config.yaml
model: "image classifier"
dataset: "telescope images of galaxies (Galaxy Zoo DECaLS)"
train_examples: 44167
image_size: 48
crop_scale_min: 1
horizontal_flip: true
translate: 0.12
cutout: 0.25
targets: ["bulge size"]
num_classes: 4
arch: "resnet_bottleneck"
norm: "batchnorm"
hidden_act: "silu"
padding_mode: "reflect"
depths: [2, 4, 4]
kernel_size: 3
stem: "deep"
avg_pool_shortcut: false
widths: [256, 512, 1024]
loss: "cross_entropy"
init: "torch_default"
residual_init: "none"
optimizer: "soap"
beta2: 0.99
learning_rate: 0.0031
beta1: 0.95
shampoo_beta: 0.99
eps: 1e-08
precondition_frequency: 32
max_precond_dim: 1024
merge_dims: false
one_sided: false
adamw_lr_other_params: 0.0017
max_grad_norm: 0.5
max_steps: 13000
batch_size: 64
epochs: 18.8
lr_schedule: "cosine"
final_lr_fraction: 0
warmup_steps: 390
weight_decay: 0.2
adamw_weight_decay_other_params: 0.01
Rows from block 4 of a small image classifier, named by matrix and row number. Rows with one number belong to one channel. Each number is 200 + 30 x the weight over its row's rms, rounded and kept within 0 to 999. All counts start at 0.
After each channel's rows are labels from the 100 images, of 14976, where the channel reaches its highest value: "responds to" is what is common among them. Only what is clearly more common there than usual is listed. The data: telescope images of galaxies (Galaxy Zoo DECaLS).
# convs1: 3x3 conv (model.blocks.4.convs.1.weight, 128x128x3x3, each kernel summed), inputs 0-127
# convs2: expand pointwise conv (model.blocks.4.convs.2.weight, 512x128x1x1, transposed), outputs 0-102

convs1.63,233,239,193,237,200,215,237,263,176,222,232,231,163,210,214,130,235,201,173,203,208,185,214,182,180,203,197,211,205,173,240,202,215,146,246,255,234,224,156,247,179,212,229,261,204,225,201,141,173,248,192,189,186,198,223,161,234,160,214,243,258,207,181,229,238,204,212,207,162,210,188,207,202,183,183,276,185,218,218,245,240,240,216,224,166,189,248,151,225,172,221,180,234,217,135,184,169,205,227,233,157,242,199,215,193,237,210,197,255,200,193,204,197,237,231,220,197,208,239,163,228,211,218,209,173,212,208,247
convs2.63,207,178,251,236,267,220,215,221,170,221,187,173,193,172,209,217,175,227,264,266,166,217,219,199,216,212,205,176,160,181,198,202,155,169,174,176,169,181,186,205,190,215,183,168,143,172,155,222,217,142,229,175,205,224,186,179,184,223,190,167,152,197,166,191,202,219,163,204,208,170,147,216,220,224,194,232,236,212,223,253,197,165,207,142,207,272,180,145,189,218,140,225,224,191,189,211,210,141,213,181,226,189,201
responds to: roundness: round

convs1.119,232,180,184,175,229,230,214,220,186,195,285,245,223,175,166,138,205,216,193,204,175,147,232,177,210,199,191,213,209,214,190,162,169,228,189,247,230,226,259,153,174,288,199,213,240,215,202,157,207,230,154,225,216,206,222,247,279,199,271,193,234,184,234,237,183,231,188,222,187,234,260,185,201,178,224,195,217,216,168,178,218,204,153,189,195,204,193,172,160,195,188,202,146,174,162,184,217,198,170,179,222,192,162,187,216,147,230,213,189,165,223,226,213,162,211,242,223,231,174,219,226,203,194,221,165,248,188,193
convs2.119,200,133,242,190,186,201,211,251,212,183,186,213,223,236,216,177,242,214,243,259,228,238,157,247,234,239,248,194,226,191,202,201,227,210,135,187,208,161,243,227,236,157,153,188,236,189,197,218,212,205,174,188,205,144,283,247,182,147,235,226,201,192,171,195,202,243,216,216,226,213,232,191,178,241,218,233,216,176,181,167,221,200,169,256,191,239,210,218,221,183,160,194,237,216,166,193,155,202,202,216,182,212,209
responds to: bar: no

convs1.103,230,186,191,238,178,203,205,194,174,183,230,157,181,222,205,151,180,237,201,215,204,164,213,201,204,264,178,256,225,172,159,200,205,247,169,188,154,145,181,158,178,205,198,192,150,255,166,188,223,206,204,199,226,233,141,150,191,159,209,181,209,187,246,197,160,197,215,158,212,208,209,193,172,244,256,182,222,204,183,200,230,212,146,182,220,173,222,152,256,176,195,217,207,191,184,166,207,167,168,217,186,191,190,184,164,182,168,237,192,202,113,178,194,270,197,243,205,190,212,136,211,195,187,261,215,164,169,151
convs2.103,219,186,221,210,180,257,240,143,199,166,241,193,175,189,163,232,181,178,193,145,183,234,190,157,197,250,178,196,218,207,212,176,225,198,214,166,213,236,109,193,220,228,191,213,130,156,168,211,229,176,187,229,234,182,257,193,121,195,231,168,203,169,209,260,156,185,189,209,209,182,232,227,190,199,167,176,182,175,203,186,219,166,136,269,224,192,210,219,191,254,171,215,173,195,134,247,198,139,159,245,190,181,224
responds to: shape: featured or disk; edge-on disk: no; bulge size: small

convs1.91,236,161,172,189,164,217,198,200,222,202,195,178,175,282,158,220,221,202,149,170,208,180,157,239,210,213,211,111,221,179,202,196,236,190,222,207,221,236,214,191,184,213,205,242,280,181,240,198,196,176,191,222,201,185,165,216,221,232,240,206,171,239,192,233,146,201,246,231,199,210,222,227,234,157,203,237,206,223,146,181,168,168,185,183,176,211,213,228,181,196,201,181,177,169,190,191,221,172,149,248,173,278,175,230,189,229,187,199,195,209,229,260,201,229,189,242,181,186,180,212,137,199,240,240,201,253,213,251
convs2.91,145,186,125,250,261,293,187,206,195,176,192,211,221,208,180,204,203,161,164,163,171,209,214,192,162,221,236,255,231,200,174,168,184,212,152,178,166,179,205,217,207,178,154,196,228,215,174,210,207,190,215,189,171,180,120,193,194,191,226,203,216,204,217,203,219,184,161,184,167,222,201,203,147,207,180,178,220,176,193,177,238,201,191,190,203,219,231,262,191,212,185,161,214,213,160,257,181,216,199,193,263,260,195
responds to: roundness: round

convs1.110,210,245,212,261,190,237,252,209,189,191,147,248,184,183,192,163,194,163,195,182,188,187,146,292,184,191,179,216,178,167,213,205,163,218,219,203,256,263,220,237,231,201,223,189,233,179,203,215,239,249,160,198,240,210,232,162,174,244,202,183,264,180,201,241,159,195,179,211,217,118,174,181,224,173,252,224,218,162,232,215,210,237,211,179,218,198,189,196,199,197,204,200,164,175,205,134,180,186,219,184,222,194,115,198,194,171,228,225,219,206,179,202,172,165,183,213,201,198,208,223,178,192,184,140,221,219,166,192
convs2.110,210,220,208,212,189,183,208,224,219,131,182,189,183,178,224,200,206,223,217,142,181,234,160,226,201,184,148,143,199,207,193,147,184,207,166,199,210,173,234,283,177,206,174,144,234,206,224,156,199,206,169,178,155,206,228,157,171,174,200,224,193,239,191,201,189,236,208,152,246,206,190,235,202,186,157,191,257,181,208,165,147,179,222,234,206,192,190,226,196,206,162,229,167,177,191,175,232,177,208,205,140,225,204
responds to: roundness: round

convs1.46,243,142,170,253,212,217,262,208,232,247,228,181,166,181,207,181,209,190,203,189,171,185,175,237,218,220,203,155,172,166,169,204,173,166,261,239,158,277,239,233,208,214,190,250,181,259,207,211,173,194,226,204,185,169,161,194,208,210,168,218,188,205,199,238,261,245,199,232,219,167,174,204,177,248,238,215,225,166,194,213,165,234,227,227,223,207,165,222,180,226,187,221,156,199,142,248,222,188,202,205,169,248,205,209,182,189,261,211,215,189,168,250,168,223,186,208,214,169,216,249,266,204,191,170,193,202,225,194
convs2.46,226,247,186,178,165,172,198,179,130,170,211,187,196,190,179,250,247,195,217,190,173,174,245,235,192,153,187,145,213,189,202,147,201,169,169,229,157,182,201,238,208,194,180,210,184,211,211,162,182,212,209,177,188,226,191,115,160,236,207,223,188,187,188,210,168,193,185,198,204,203,171,161,239,202,197,187,196,219,140,162,184,194,223,214,205,180,197,224,285,179,169,142,258,185,190,197,265,188,195,206,210,221,237
responds to: roundness: round

convs1.41,230,164,145,159,207,175,213,232,165,191,233,188,205,147,176,211,209,199,198,156,180,153,177,172,210,160,202,229,198,178,230,213,194,145,246,246,240,178,215,181,205,239,197,167,208,192,188,203,155,249,231,164,191,227,242,260,244,173,226,159,203,245,169,218,200,199,210,157,193,214,191,186,189,204,150,156,156,153,190,216,183,232,203,196,178,221,190,200,240,166,234,163,190,221,184,183,236,190,148,217,190,225,185,165,182,187,203,121,209,180,192,180,154,170,165,224,235,197,164,240,220,221,232,104,207,212,209,234
convs2.41,193,192,186,215,166,204,235,78,209,204,161,183,208,198,213,215,215,209,177,194,202,223,225,185,201,174,245,203,243,175,222,127,261,218,205,196,178,208,164,221,188,197,227,189,192,132,233,188,168,175,228,218,212,163,250,189,218,173,176,195,170,191,179,220,201,210,199,187,234,186,226,225,178,273,201,197,203,185,213,196,152,198,196,199,226,174,220,179,202,211,203,190,217,232,229,281,161,244,181,202,192,208,186
responds to: shape: featured or disk; edge-on disk: no; bar: no

convs1.2,196,183,206,159,159,139,203,177,216,199,179,235,205,145,249,161,180,222,210,215,177,211,202,219,203,187,209,243,204,171,140,197,148,224,216,186,151,220,200,197,181,173,196,197,180,182,197,211,171,184,215,136,174,186,183,168,187,201,204,182,219,223,156,231,166,198,236,204,206,217,155,210,217,188,166,213,111,174,255,192,207,191,218,146,258,280,206,207,207,168,200,185,175,202,199,178,189,224,106,183,183,189,203,168,178,148,204,200,149,204,180,167,221,210,241,131,222,270,174,219,195,217,160,195,190,217,223,221
convs2.2,253,191,163,164,261,228,180,219,174,144,246,204,201,247,212,190,200,208,196,156,174,247,234,186,200,208,220,183,152,195,203,218,192,242,200,238,172,228,229,174,190,189,198,177,211,168,149,169,187,187,181,186,218,211,198,221,217,178,250,187,226,93,174,182,208,230,199,187,152,179,206,216,187,190,185,218,200,138,137,164,188,215,236,257,171,170,217,224,205,251,189,172,211,193,230,206,212,164,188,203,193,198,177
responds to: shape: featured or disk; edge-on disk: no; spiral arms: yes

convs1.12,229,190,210,209,183,210,162,199,208,196,198,180,173,210,144,217,232,224,164,155,222,216,186,219,223,234,182,192,257,194,231,192,225,171,236,238,190,246,186,206,222,204,244,229,267,237,208,165,179,170,221,258,247,230,154,173,181,184,207,191,263,248,209,183,167,187,258,100,176,214,234,198,168,212,201,176,179,206,161,230,179,232,200,210,241,202,199,190,158,209,214,222,178,185,135,212,243,206,194,199,234,197,169,199,188,189,198,217,245,177,206,204,265,223,191,186,267,197,234,139,173,174,214,248,216,232,216,187
convs2.12,160,209,218,198,180,182,238,227,147,169,253,210,132,244,266,208,234,212,202,213,193,167,175,210,227,277,187,263,212,229,237,171,136,185,179,217,188,177,195,222,176,224,227,168,154,228,218,204,228,162,237,193,210,225,124,221,146,194,199,216,169,236,166,170,227,246,162,203,187,187,176,184,154,178,262,227,161,191,207,219,180,169,170,155,196,171,212,233,218,217,186,193,235,187,202,240,210,181,220,212,178,196,227
responds to: bar: no; bulge size: moderate

convs1.87,213,227,225,206,208,164,203,239,247,223,214,191,132,213,223,176,180,241,167,221,246,208,164,160,249,229,213,184,258,164,187,228,229,207,197,203,216,253,182,291,225,226,197,174,206,201,221,268,153,201,200,191,135,249,205,159,198,207,189,169,210,193,195,187,162,255,194,173,176,219,217,221,209,208,204,205,228,283,171,255,228,180,191,220,189,206,191,175,208,217,204,215,200,167,199,250,209,204,228,159,234,225,205,257,157,182,234,197,197,199,210,145,209,239,202,204,163,225,184,149,222,236,259,195,215,180,195,189
convs2.87,201,226,206,199,194,185,168,199,195,176,217,172,203,223,165,208,233,179,151,178,244,119,194,212,171,245,184,224,222,147,157,186,224,211,254,178,195,219,214,146,114,195,229,191,208,249,235,244,161,176,218,178,171,173,193,226,209,159,180,151,248,190,170,205,192,160,198,238,225,208,170,185,249,177,204,178,167,194,212,177,193,183,218,209,232,260,163,236,225,205,187,203,217,194,222,186,134,192,187,215,164,246,191
responds to: edge-on disk: no; bulge size: moderate; spiral winding: tight

convs1.3,191,136,198,198,150,149,157,196,197,187,185,231,191,286,235,222,212,181,248,184,192,166,212,207,202,211,175,157,196,180,216,179,200,165,212,219,195,210,282,229,158,181,195,175,195,229,138,169,145,194,190,192,195,232,151,194,169,258,189,178,242,214,200,146,175,205,208,200,249,166,163,197,202,195,199,215,196,212,203,222,205,199,187,237,222,170,198,216,213,246,184,215,177,212,160,197,122,180,245,197,191,194,193,195,203,192,242,216,171,135,210,199,183,190,208,292,227,182,163,200,173,272,227,199,228,203,167,208
convs2.3,172,226,219,251,195,197,221,186,197,196,215,199,236,184,206,193,177,207,196,205,183,175,287,292,237,185,202,219,191,185,173,183,193,127,195,217,195,239,216,164,277,210,240,177,206,147,226,198,204,203,214,233,180,208,201,203,239,174,224,232,200,224,176,178,212,240,213,195,274,198,162,252,302,222,242,196,213,139,198,160,184,205,183,199,218,232,182,231,209,231,204,215,229,184,223,199,210,203,218,150,183,164,240
responds to: roundness: round

convs1.77,194,169,214,230,220,164,167,195,220,197,210,155,150,207,225,247,239,198,233,147,221,215,193,178,216,209,223,242,182,198,148,181,185,171,234,187,155,188,226,222,163,192,206,204,196,221,232,226,216,141,203,234,195,174,178,206,221,217,197,192,214,224,211,220,218,200,159,142,251,155,219,198,143,240,135,180,183,135,160,217,215,228,211,207,172,200,188,238,239,199,192,196,184,189,141,174,157,189,203,209,198,144,214,194,181,214,174,213,186,181,246,213,222,140,184,225,279,148,235,227,210,142,266,154,191,188,190,180
convs2.77,161,212,196,170,199,194,211,155,209,214,145,214,168,174,156,244,211,186,210,176,204,169,174,160,168,208,185,201,186,250,194,179,256,186,223,163,265,189,169,147,254,219,198,205,187,209,180,169,201,217,224,190,200,162,203,211,220,126,163,165,237,258,158,212,181,229,205,188,170,248,202,135,197,174,178,214,193,204,186,202,253,225,133,170,175,193,257,208,184,173,201,253,261,228,157,174,177,215,210,238,185,197,203
responds to: shape: featured or disk; edge-on disk: no; spiral arms: yes

convs1.6,181,139,221,138,180,233,223,157,186,205,269,218,217,142,184,275,260,212,191,172,139,251,188,192,201,191,163,219,189,228,222,252,179,194,149,254,206,187,193,182,216,217,180,212,190,219,207,192,224,188,192,184,216,215,259,230,275,237,236,175,200,179,245,198,197,183,200,191,237,183,205,225,208,220,187,243,185,194,173,199,182,182,176,223,203,212,216,195,116,256,200,190,206,150,212,180,216,200,207,265,195,173,189,201,210,218,232,207,193,197,227,188,160,201,164,262,185,180,148,243,198,244,169,173,200,200,217,200
convs2.6,223,176,188,261,206,218,202,120,204,241,201,176,126,218,145,189,209,227,223,198,267,190,233,187,176,234,225,149,280,236,175,210,213,186,186,196,126,190,208,204,217,211,195,187,231,173,205,145,186,186,211,178,160,225,166,186,189,204,231,216,185,197,199,197,225,174,248,136,207,195,260,150,235,274,161,208,243,198,209,178,163,173,220,233,207,192,214,189,183,183,192,223,150,139,201,157,216,180,164,139,230,202,197
responds to: edge-on disk: no; spiral arms: yes; bulge size: small

convs1.51,208,185,210,205,166,209,170,201,180,199,163,189,181,241,222,203,188,214,240,198,154,206,200,183,169,203,208,163,180,240,236,295,201,172,207,185,184,166,251,175,215,214,216,238,131,136,214,210,222,196,199,219,245,177,206,201,146,229,164,191,174,177,225,223,160,219,204,112,246,207,206,188,178,150,203,186,185,182,254,160,242,176,174,173,181,238,182,197,208,243,228,174,185,170,202,144,218,181,218,189,142,156,208,195,231,175,233,145,156,191,197,199,227,208,179,169,171,248,217,205,189,231,192,270,241,206,197,209
convs2.51,227,205,188,227,208,172,191,207,155,241,264,185,195,204,256,191,229,188,168,191,199,212,224,243,191,220,182,224,207,168,180,228,208,286,244,211,153,215,194,173,153,187,191,178,174,217,212,164,176,192,188,190,208,159,163,145,228,222,276,263,176,234,113,242,205,191,203,194,201,235,201,249,207,208,199,192,201,227,211,185,249,155,233,197,152,219,203,226,200,178,195,266,237,252,227,183,179,238,213,184,195,198,182
responds to: bulge size: moderate

convs1.120,200,201,238,172,195,199,190,190,209,224,227,171,219,208,225,232,156,231,224,230,239,228,183,197,197,216,227,215,192,190,243,152,212,184,197,204,201,175,161,264,177,253,259,217,185,281,188,228,120,220,190,212,145,143,197,274,193,193,219,176,228,198,176,201,142,237,202,186,208,179,212,220,127,160,206,192,211,164,168,199,188,208,248,201,148,192,219,197,207,223,180,283,230,192,179,166,231,175,235,211,185,209,198,170,173,243,176,190,246,194,211,184,215,189,226,182,162,205,139,197,202,171,226,226,211,174,218,243
convs2.120,179,176,191,233,127,193,204,177,191,203,175,181,210,149,181,254,180,219,223,225,178,151,159,200,206,223,222,198,201,202,186,238,210,229,236,185,170,209,159,220,196,143,209,208,194,190,191,197,227,210,204,235,190,145,149,174,243,192,236,222,207,224,243,168,210,172,229,268,221,204,170,205,234,262,198,214,197,165,164,236,182,202,171,162,150,236,209,167,185,206,192,185,193,220,215,197,180,196,205,192,208,139,232
responds to: edge-on disk: no; shape: featured or disk; spiral arms: yes

convs1.72,222,220,244,182,203,182,253,184,215,228,180,215,196,225,199,257,161,209,190,177,208,199,167,229,137,167,159,212,182,147,209,216,242,185,188,206,175,177,125,217,225,165,182,193,218,193,169,218,128,172,143,258,206,188,170,205,206,188,189,176,235,191,201,222,204,195,195,169,189,170,263,298,177,187,195,177,182,207,192,182,146,193,220,205,211,210,212,202,220,229,275,230,190,187,140,253,215,178,209,207,186,160,220,238,212,187,221,192,212,183,188,174,174,202,212,186,184,193,152,227,254,195,208,203,252,203,236,273
convs2.72,160,209,190,222,209,141,166,149,193,237,196,235,198,221,169,203,189,195,173,188,193,261,206,184,184,169,178,203,153,185,171,194,176,168,180,120,168,231,224,230,148,160,214,233,216,195,214,211,209,217,247,173,189,186,230,250,186,188,200,161,199,111,172,164,161,162,209,250,214,170,204,190,222,221,246,235,190,214,147,183,149,205,203,221,225,169,245,245,185,222,178,191,218,182,157,203,225,251,139,176,188,311,163
responds to: bulge size: moderate

convs1.93,191,182,255,240,205,194,105,270,219,195,181,185,181,190,184,171,176,214,155,239,160,205,164,172,176,157,196,125,218,172,195,178,195,217,194,188,199,197,196,201,184,158,247,160,205,170,176,221,233,200,208,177,207,151,208,205,245,212,268,216,151,214,147,212,186,220,186,166,187,234,199,225,162,178,159,152,211,166,208,171,216,193,246,169,185,215,179,161,212,205,172,225,188,206,188,208,177,213,201,189,224,173,204,200,176,216,175,219,210,162,198,173,185,83,164,215,190,135,177,227,208,204,170,169,227,219,174,182
convs2.93,118,164,172,154,148,191,153,194,186,210,179,161,238,180,226,204,213,187,123,196,255,146,219,142,223,213,188,202,209,253,192,160,186,230,154,168,196,197,166,198,177,216,156,175,209,155,207,188,201,203,234,201,254,155,201,191,188,174,190,253,214,120,202,225,195,188,217,227,235,182,200,248,187,219,198,150,209,221,189,171,230,230,172,220,183,180,193,177,159,255,167,170,192,214,170,199,158,172,220,199,197,220,213
responds to: bulge size: small

convs1.44,201,203,171,188,133,206,292,194,201,262,228,151,163,182,248,181,208,180,215,208,171,181,177,152,198,184,190,198,229,199,215,221,196,237,175,203,244,161,241,199,273,184,157,194,245,179,158,192,183,187,251,181,176,229,165,243,241,139,166,192,185,220,153,184,189,168,201,222,184,240,205,168,220,189,196,211,230,247,196,271,156,188,243,150,235,178,197,195,220,147,203,197,172,215,182,226,224,191,163,224,245,190,148,215,191,163,185,227,211,253,220,205,234,179,203,218,245,214,192,188,228,191,226,185,217,205,210,208
convs2.44,233,180,219,244,201,193,222,196,243,184,199,161,226,162,191,219,205,204,175,253,180,179,198,207,183,178,183,212,197,215,171,230,147,148,200,228,162,257,196,200,170,255,174,210,239,281,195,194,219,191,201,183,200,204,229,207,237,256,183,209,218,195,198,146,240,246,176,233,200,192,222,144,231,205,211,223,217,209,181,186,205,203,210,188,199,200,178,223,220,176,249,176,194,207,173,192,250,238,247,197,194,199,169
responds to: bulge size: moderate

convs1.55,263,171,180,185,195,164,155,197,213,126,207,173,199,213,281,228,190,191,255,180,228,166,173,174,175,162,190,196,143,174,194,221,135,244,196,210,177,223,179,180,182,230,265,192,204,205,170,145,229,227,176,165,204,187,186,167,226,202,184,196,203,191,250,244,149,226,202,170,206,248,165,188,158,199,259,224,200,208,256,219,196,231,174,190,226,155,148,183,227,177,197,200,128,232,225,176,235,204,193,162,212,236,204,206,157,238,192,200,211,218,208,228,201,176,183,222,240,224,230,210,195,171,240,220,176,206,178,194
convs2.55,163,195,214,215,226,218,264,208,183,214,212,181,232,202,167,226,165,210,161,227,180,244,275,201,220,193,205,216,182,206,182,176,237,222,187,195,140,173,162,183,194,201,269,187,177,211,191,230,215,205,192,194,199,166,190,181,170,180,176,204,166,171,219,201,205,216,160,202,158,166,166,201,177,261,182,248,164,248,227,229,197,187,232,135,216,229,136,200,206,187,128,229,209,146,154,222,182,144,242,199,186,175,223
responds to: edge-on disk: no; spiral arms: yes; spiral winding: tight

convs1.56,195,238,190,259,219,202,161,224,157,201,217,185,150,226,215,196,197,193,185,203,202,220,220,247,243,235,175,245,207,204,192,171,163,204,301,214,221,158,206,158,197,172,197,182,233,241,194,168,227,247,241,191,195,302,230,156,211,183,184,214,181,200,154,242,175,157,209,183,223,197,229,207,205,198,232,216,183,215,182,198,177,211,161,211,199,258,261,227,209,195,224,215,163,180,236,174,205,196,230,218,185,203,188,227,188,203,153,256,160,201,150,154,174,271,224,205,229,214,191,160,214,189,233,186,190,169,170,190
convs2.56,223,202,186,178,220,192,172,238,208,207,168,172,196,200,148,181,177,191,225,189,193,166,181,228,174,245,226,247,176,152,233,192,157,204,154,194,230,191,171,171,217,222,189,175,111,164,220,219,215,171,212,164,179,174,206,245,227,207,140,183,197,244,206,229,184,185,239,204,179,222,174,156,213,169,245,164,214,187,210,141,245,253,187,256,198,158,211,235,179,206,193,149,242,196,171,225,181,229,231,220,146,230,216
responds to: roundness: round

convs1.13,234,226,207,180,193,208,213,174,180,174,185,222,187,194,212,193,214,163,189,191,226,197,149,236,208,181,195,218,203,194,214,185,216,215,205,201,185,186,220,201,189,188,192,223,190,217,168,205,219,184,309,228,197,173,159,211,189,140,198,178,181,196,220,198,196,213,214,182,203,163,145,190,211,171,189,179,220,184,180,163,230,214,175,164,210,219,221,189,242,167,172,247,185,184,186,142,263,230,197,197,251,245,224,166,218,164,101,221,167,215,111,235,159,187,197,155,172,242,194,162,196,291,246,244,208,220,217,211
convs2.13,233,130,153,233,171,193,189,190,151,202,194,177,227,192,209,180,204,207,186,197,182,206,247,196,169,222,209,234,176,196,205,181,220,175,166,178,251,209,275,214,163,177,200,207,199,193,190,216,195,210,205,203,156,184,181,238,213,211,260,239,217,234,201,198,240,163,207,225,219,205,240,222,191,230,189,168,199,220,173,181,159,195,206,221,169,194,156,218,163,189,174,183,202,199,159,125,161,220,170,234,210,200,207
responds to: shape: featured or disk; edge-on disk: no; spiral arms: yes

convs1.23,249,237,230,197,188,221,167,167,203,183,223,196,210,215,169,222,178,188,196,161,231,172,236,129,195,213,225,217,211,233,228,205,258,192,196,215,189,245,196,178,182,202,153,239,116,146,123,216,217,156,223,164,197,268,198,245,255,215,153,169,208,225,228,199,182,213,241,167,221,213,210,190,110,153,246,227,195,216,157,175,181,269,205,198,188,165,174,148,164,224,166,183,202,221,140,187,230,182,193,193,188,230,199,207,194,181,209,205,184,156,193,183,228,211,211,184,198,206,195,187,176,226,223,217,203,193,183,199
convs2.23,282,197,163,194,176,162,205,189,192,202,256,177,170,203,187,211,192,184,209,206,222,152,177,206,150,136,209,184,193,198,187,189,171,125,211,244,216,214,203,208,217,197,210,238,258,199,208,195,207,166,234,251,210,190,143,177,210,266,218,220,142,232,211,203,103,206,219,204,173,218,227,164,271,172,211,218,176,198,215,169,210,201,139,218,196,231,178,158,193,166,227,175,172,228,207,136,251,199,156,245,158,167,210
responds to: shape: featured or disk; spiral arms: yes; bulge size: small

convs1.42,164,235,166,230,164,189,216,192,197,154,232,225,206,232,216,173,150,176,185,217,171,199,191,235,215,212,215,174,192,182,189,166,178,164,176,148,186,192,239,194,237,176,224,205,207,193,204,215,139,186,198,139,178,185,146,231,175,208,192,178,145,208,217,207,138,176,157,193,266,203,179,218,204,136,241,227,186,216,197,206,189,178,241,221,198,224,182,156,203,229,182,152,189,153,184,213,256,193,237,200,201,226,185,218,157,184,217,230,192,163,257,216,168,276,190,274,166,214,162,248,219,227,207,160,195,191,178,251
convs2.42,207,170,223,141,239,125,187,183,245,204,202,194,211,220,178,156,162,181,233,188,177,225,130,204,216,167,164,275,226,258,231,183,234,115,203,196,188,215,238,162,212,248,254,183,229,209,187,208,239,172,196,214,192,205,171,229,198,205,224,121,191,184,221,270,255,175,221,164,232,203,172,185,158,170,180,217,184,190,267,203,212,213,213,268,174,227,160,154,226,200,196,188,210,153,177,231,171,158,177,153,190,188,215
responds to: roundness: round

convs1.47,238,194,233,150,199,237,189,182,244,193,204,182,237,204,172,214,177,204,190,225,205,133,257,206,175,158,227,165,240,190,151,175,180,175,210,187,134,224,164,195,260,209,218,220,197,236,183,237,175,191,183,179,183,196,188,153,204,181,226,227,240,205,171,249,180,207,228,181,127,146,184,172,178,246,237,245,196,183,213,232,215,212,166,193,215,201,203,251,192,177,219,204,212,149,121,226,218,245,211,192,167,184,175,186,136,243,176,203,215,195,235,176,211,225,185,198,165,188,158,209,185,151,261,185,205,179,233,232
convs2.47,235,229,207,246,244,217,210,213,237,219,174,223,209,172,201,207,196,204,235,208,177,223,204,156,211,192,185,162,195,227,202,123,221,189,186,170,169,194,139,162,162,187,232,229,125,173,206,215,170,220,218,167,165,199,216,188,179,227,170,173,175,182,240,193,203,130,190,233,240,175,220,170,210,195,185,206,188,132,186,150,270,173,211,189,181,245,251,172,233,205,200,183,194,218,157,230,184,157,193,212,168,277,173
responds to: shape: featured or disk; edge-on disk: no; spiral arms: yes