From a checkpoint of a small image classifier: widths [256, 512, 1024], batches of 64.
Rows from block 7 of a small image classifier, named by matrix and row number. Rows with one number belong to one channel. Each number is 500 + 40 x the weight over its row's rms, rounded and kept within 0 to 999. All counts start at 0. Numbers have three digits each. After the name is the row's rms in percent of the matrix's.
After each channel's rows are labels from the 100 images, of 14976, where the channel reaches its highest value: "top examples" is what is common among them. Only what is clearly more common there than usual is listed. The data: telescope images of galaxies (Galaxy Zoo DECaLS).
# convs1: 3x3 conv (model.blocks.7.convs.1.weight, 256x256x3x3, each kernel summed), inputs 0-36
# convs2: expand pointwise conv (model.blocks.7.convs.2.weight, 1024x256x1x1, transposed), outputs 0-35

convs1.38 095:533582548538478561455528521495475536467536477543501559540486537501485518524401555504501508489488420457521477472
convs2.38 104:507523507514482458476501508491435530530461534515448561436399481451430476506527495465518490478498522512502516
top examples: roundness: round

convs1.86 114:527471506490438486442500449442472504535455440510573537563483465464512521471528471542517524500467554490473496541
convs2.86 066:539619472488520524512550502447534488460476495462444531502520502423483445506495510485516564477513487471486471
top examples: shape: featured or disk; edge-on disk: no; spiral arms: yes

convs1.61 086:443454478466464541498502459508476521512497497523483511462544457475465511544444581557494514495561441529492535498
convs2.61 084:475597522464482445538498536520488512500496534572525509541494491533445483453519508450551526535498492487552448
top examples: bulge size: none

convs1.197 109:514459536513475486521519512485516484495444469480532498522475479489497509485460527468533577548458460455490511425
convs2.197 066:505483587460449500504534469473500497484525549505571561562495496499534531544492486557460556481494464496472441
top examples: edge-on disk: no; spiral arms: yes; bulge size: moderate

convs1.123 115:503485495524597501480528526511518464450551513504638541464453408509533428546488494490550542500356572468524501532
convs2.123 069:494548546534469533502540444535581475531523456509450498461453526444528485509515539490498447541523463520445484
top examples: shape: featured or disk; edge-on disk: no; spiral arms: yes

convs1.17 114:511506503501509457484512443537538468458527543438470521489478500521514503552440475546608506441516529505453504529
convs2.17 094:492522568515479516502473520486500464480459518490482452438480484529527465456490545516482511454487461498474429
top examples: roundness: round

convs1.94 088:522468480536521494442478503525462540540591521509517497486485441452563535522473398496530481452425401479497469533
convs2.94 084:537529486451481534511519551529475565471428451502444545478522448520472503517446517488467506452481451504498520
top examples: edge-on disk: no; spiral arms: yes; bulge size: moderate

convs1.59 131:455495463464446474531422498514490495510482648485411509566453487504459534472515542503496494488555465518520478509
convs2.59 077:431488507485515468571447504520505484507556445495460497493507519524428466486466499551534518577507549504492489
top examples: bar: no

convs1.132 096:481537523528542536507569499495468436514468506517439511595524526451468498475526498523430464520511478508477461517
convs2.132 078:493526407486418519552527446543465466519500454516449507474544459536483503526499585545488549392536556424453547
top examples: roundness: round

convs1.213 102:494504480455524451527444547534485501529433495548480465555410485490491550407494553425442440463480414494468549572
convs2.213 081:537492539514502451542526578563521554466465452499427530523418492627460536475497466531544493473480497473525548
top examples: edge-on disk: no; spiral arms: yes; bulge size: moderate

convs1.108 099:514448500505467484461493531466457469496454515450482540460489495448480433457509510518469496408443530474524499476
convs2.108 080:446455530514534498512448553410601515507508477543531541472478502474557460450537525557486490498548512454506489
top examples: shape: featured or disk; edge-on disk: no; spiral arms: yes

convs1.203 095:422480491458520590545456443450489518506405412485512552548540519499500418412474451491473474541607514481486475506
convs2.203 080:464440492512538500505506635435533475557479484493532472510462533510560496519473499514509476579446466504490503
top examples: roundness: round

convs1.53 096:527434518465485513453542399529465463519468502492514573495491478462409526422509490486467505512468482495448506520
convs2.53 073:495424556519527542557531514499523526494507578456522469455494489439393527475423395570476483515548530514509505
top examples: shape: featured or disk; edge-on disk: no; spiral arms: yes

convs1.145 107:526495460476502465439485522543527457573437542524516442448496560448455495505513468501522565554435427485522547502
convs2.145 077:464504412428493470519414427494541555450542486543533483499511527485528463538452579480455517448496521574485509
top examples: edge-on disk: no; bar: no

convs1.163 096:501473436518505558519518537508530543500534504499538470497533429574572462509580507466457508514493528493565527478
convs2.163 106:519423521551439451438459560489491490473456452468564539540523606439465508442534477530533502536552507497475509
top examples: roundness: round

convs1.149 101:473445551482505459472433516569486468462530502511496473449469528552510493466554521560470553521510522494557489512
convs2.149 074:525494523447489574491524531469484491603520568514475499437574532496450486503565507454547375470547498467577448
top examples: edge-on disk: no; spiral arms: yes; bulge size: moderate

convs1.219 115:477414422475520431543509498499434452472452536528538496496487464451422461510444535468515439460492385524458480485
convs2.219 069:512556481535495500476454484523429458447498483530566472516490475431544562513477561535414559594428469504504452
top examples: bulge size: none

convs1.246 090:575479492516477518487490549502436478492511498501465448497445566435513503448444464488499528466445528562498507425
convs2.246 073:482557511477506468535495512568506583383533432525513555453468486516453444513501421540527465621503556475571505
top examples: roundness: round

convs1.15 111:424466479509473480497452484432454542460502438510470527500506516497575493534510497557509431532540497537501444493
convs2.15 068:523510534531548485466568501513581493467544455572468540513496496526501499484529447560482521568530490486511487
top examples: roundness: round

convs1.182 095:511544504516532485531542555588538509465525524521537493505523552586509501536434510466561496510481497445452456489
convs2.182 106:488453492549495424468510512555546563494513527505420494462507480494550509524513507453555499484521509492520589
top examples: roundness: round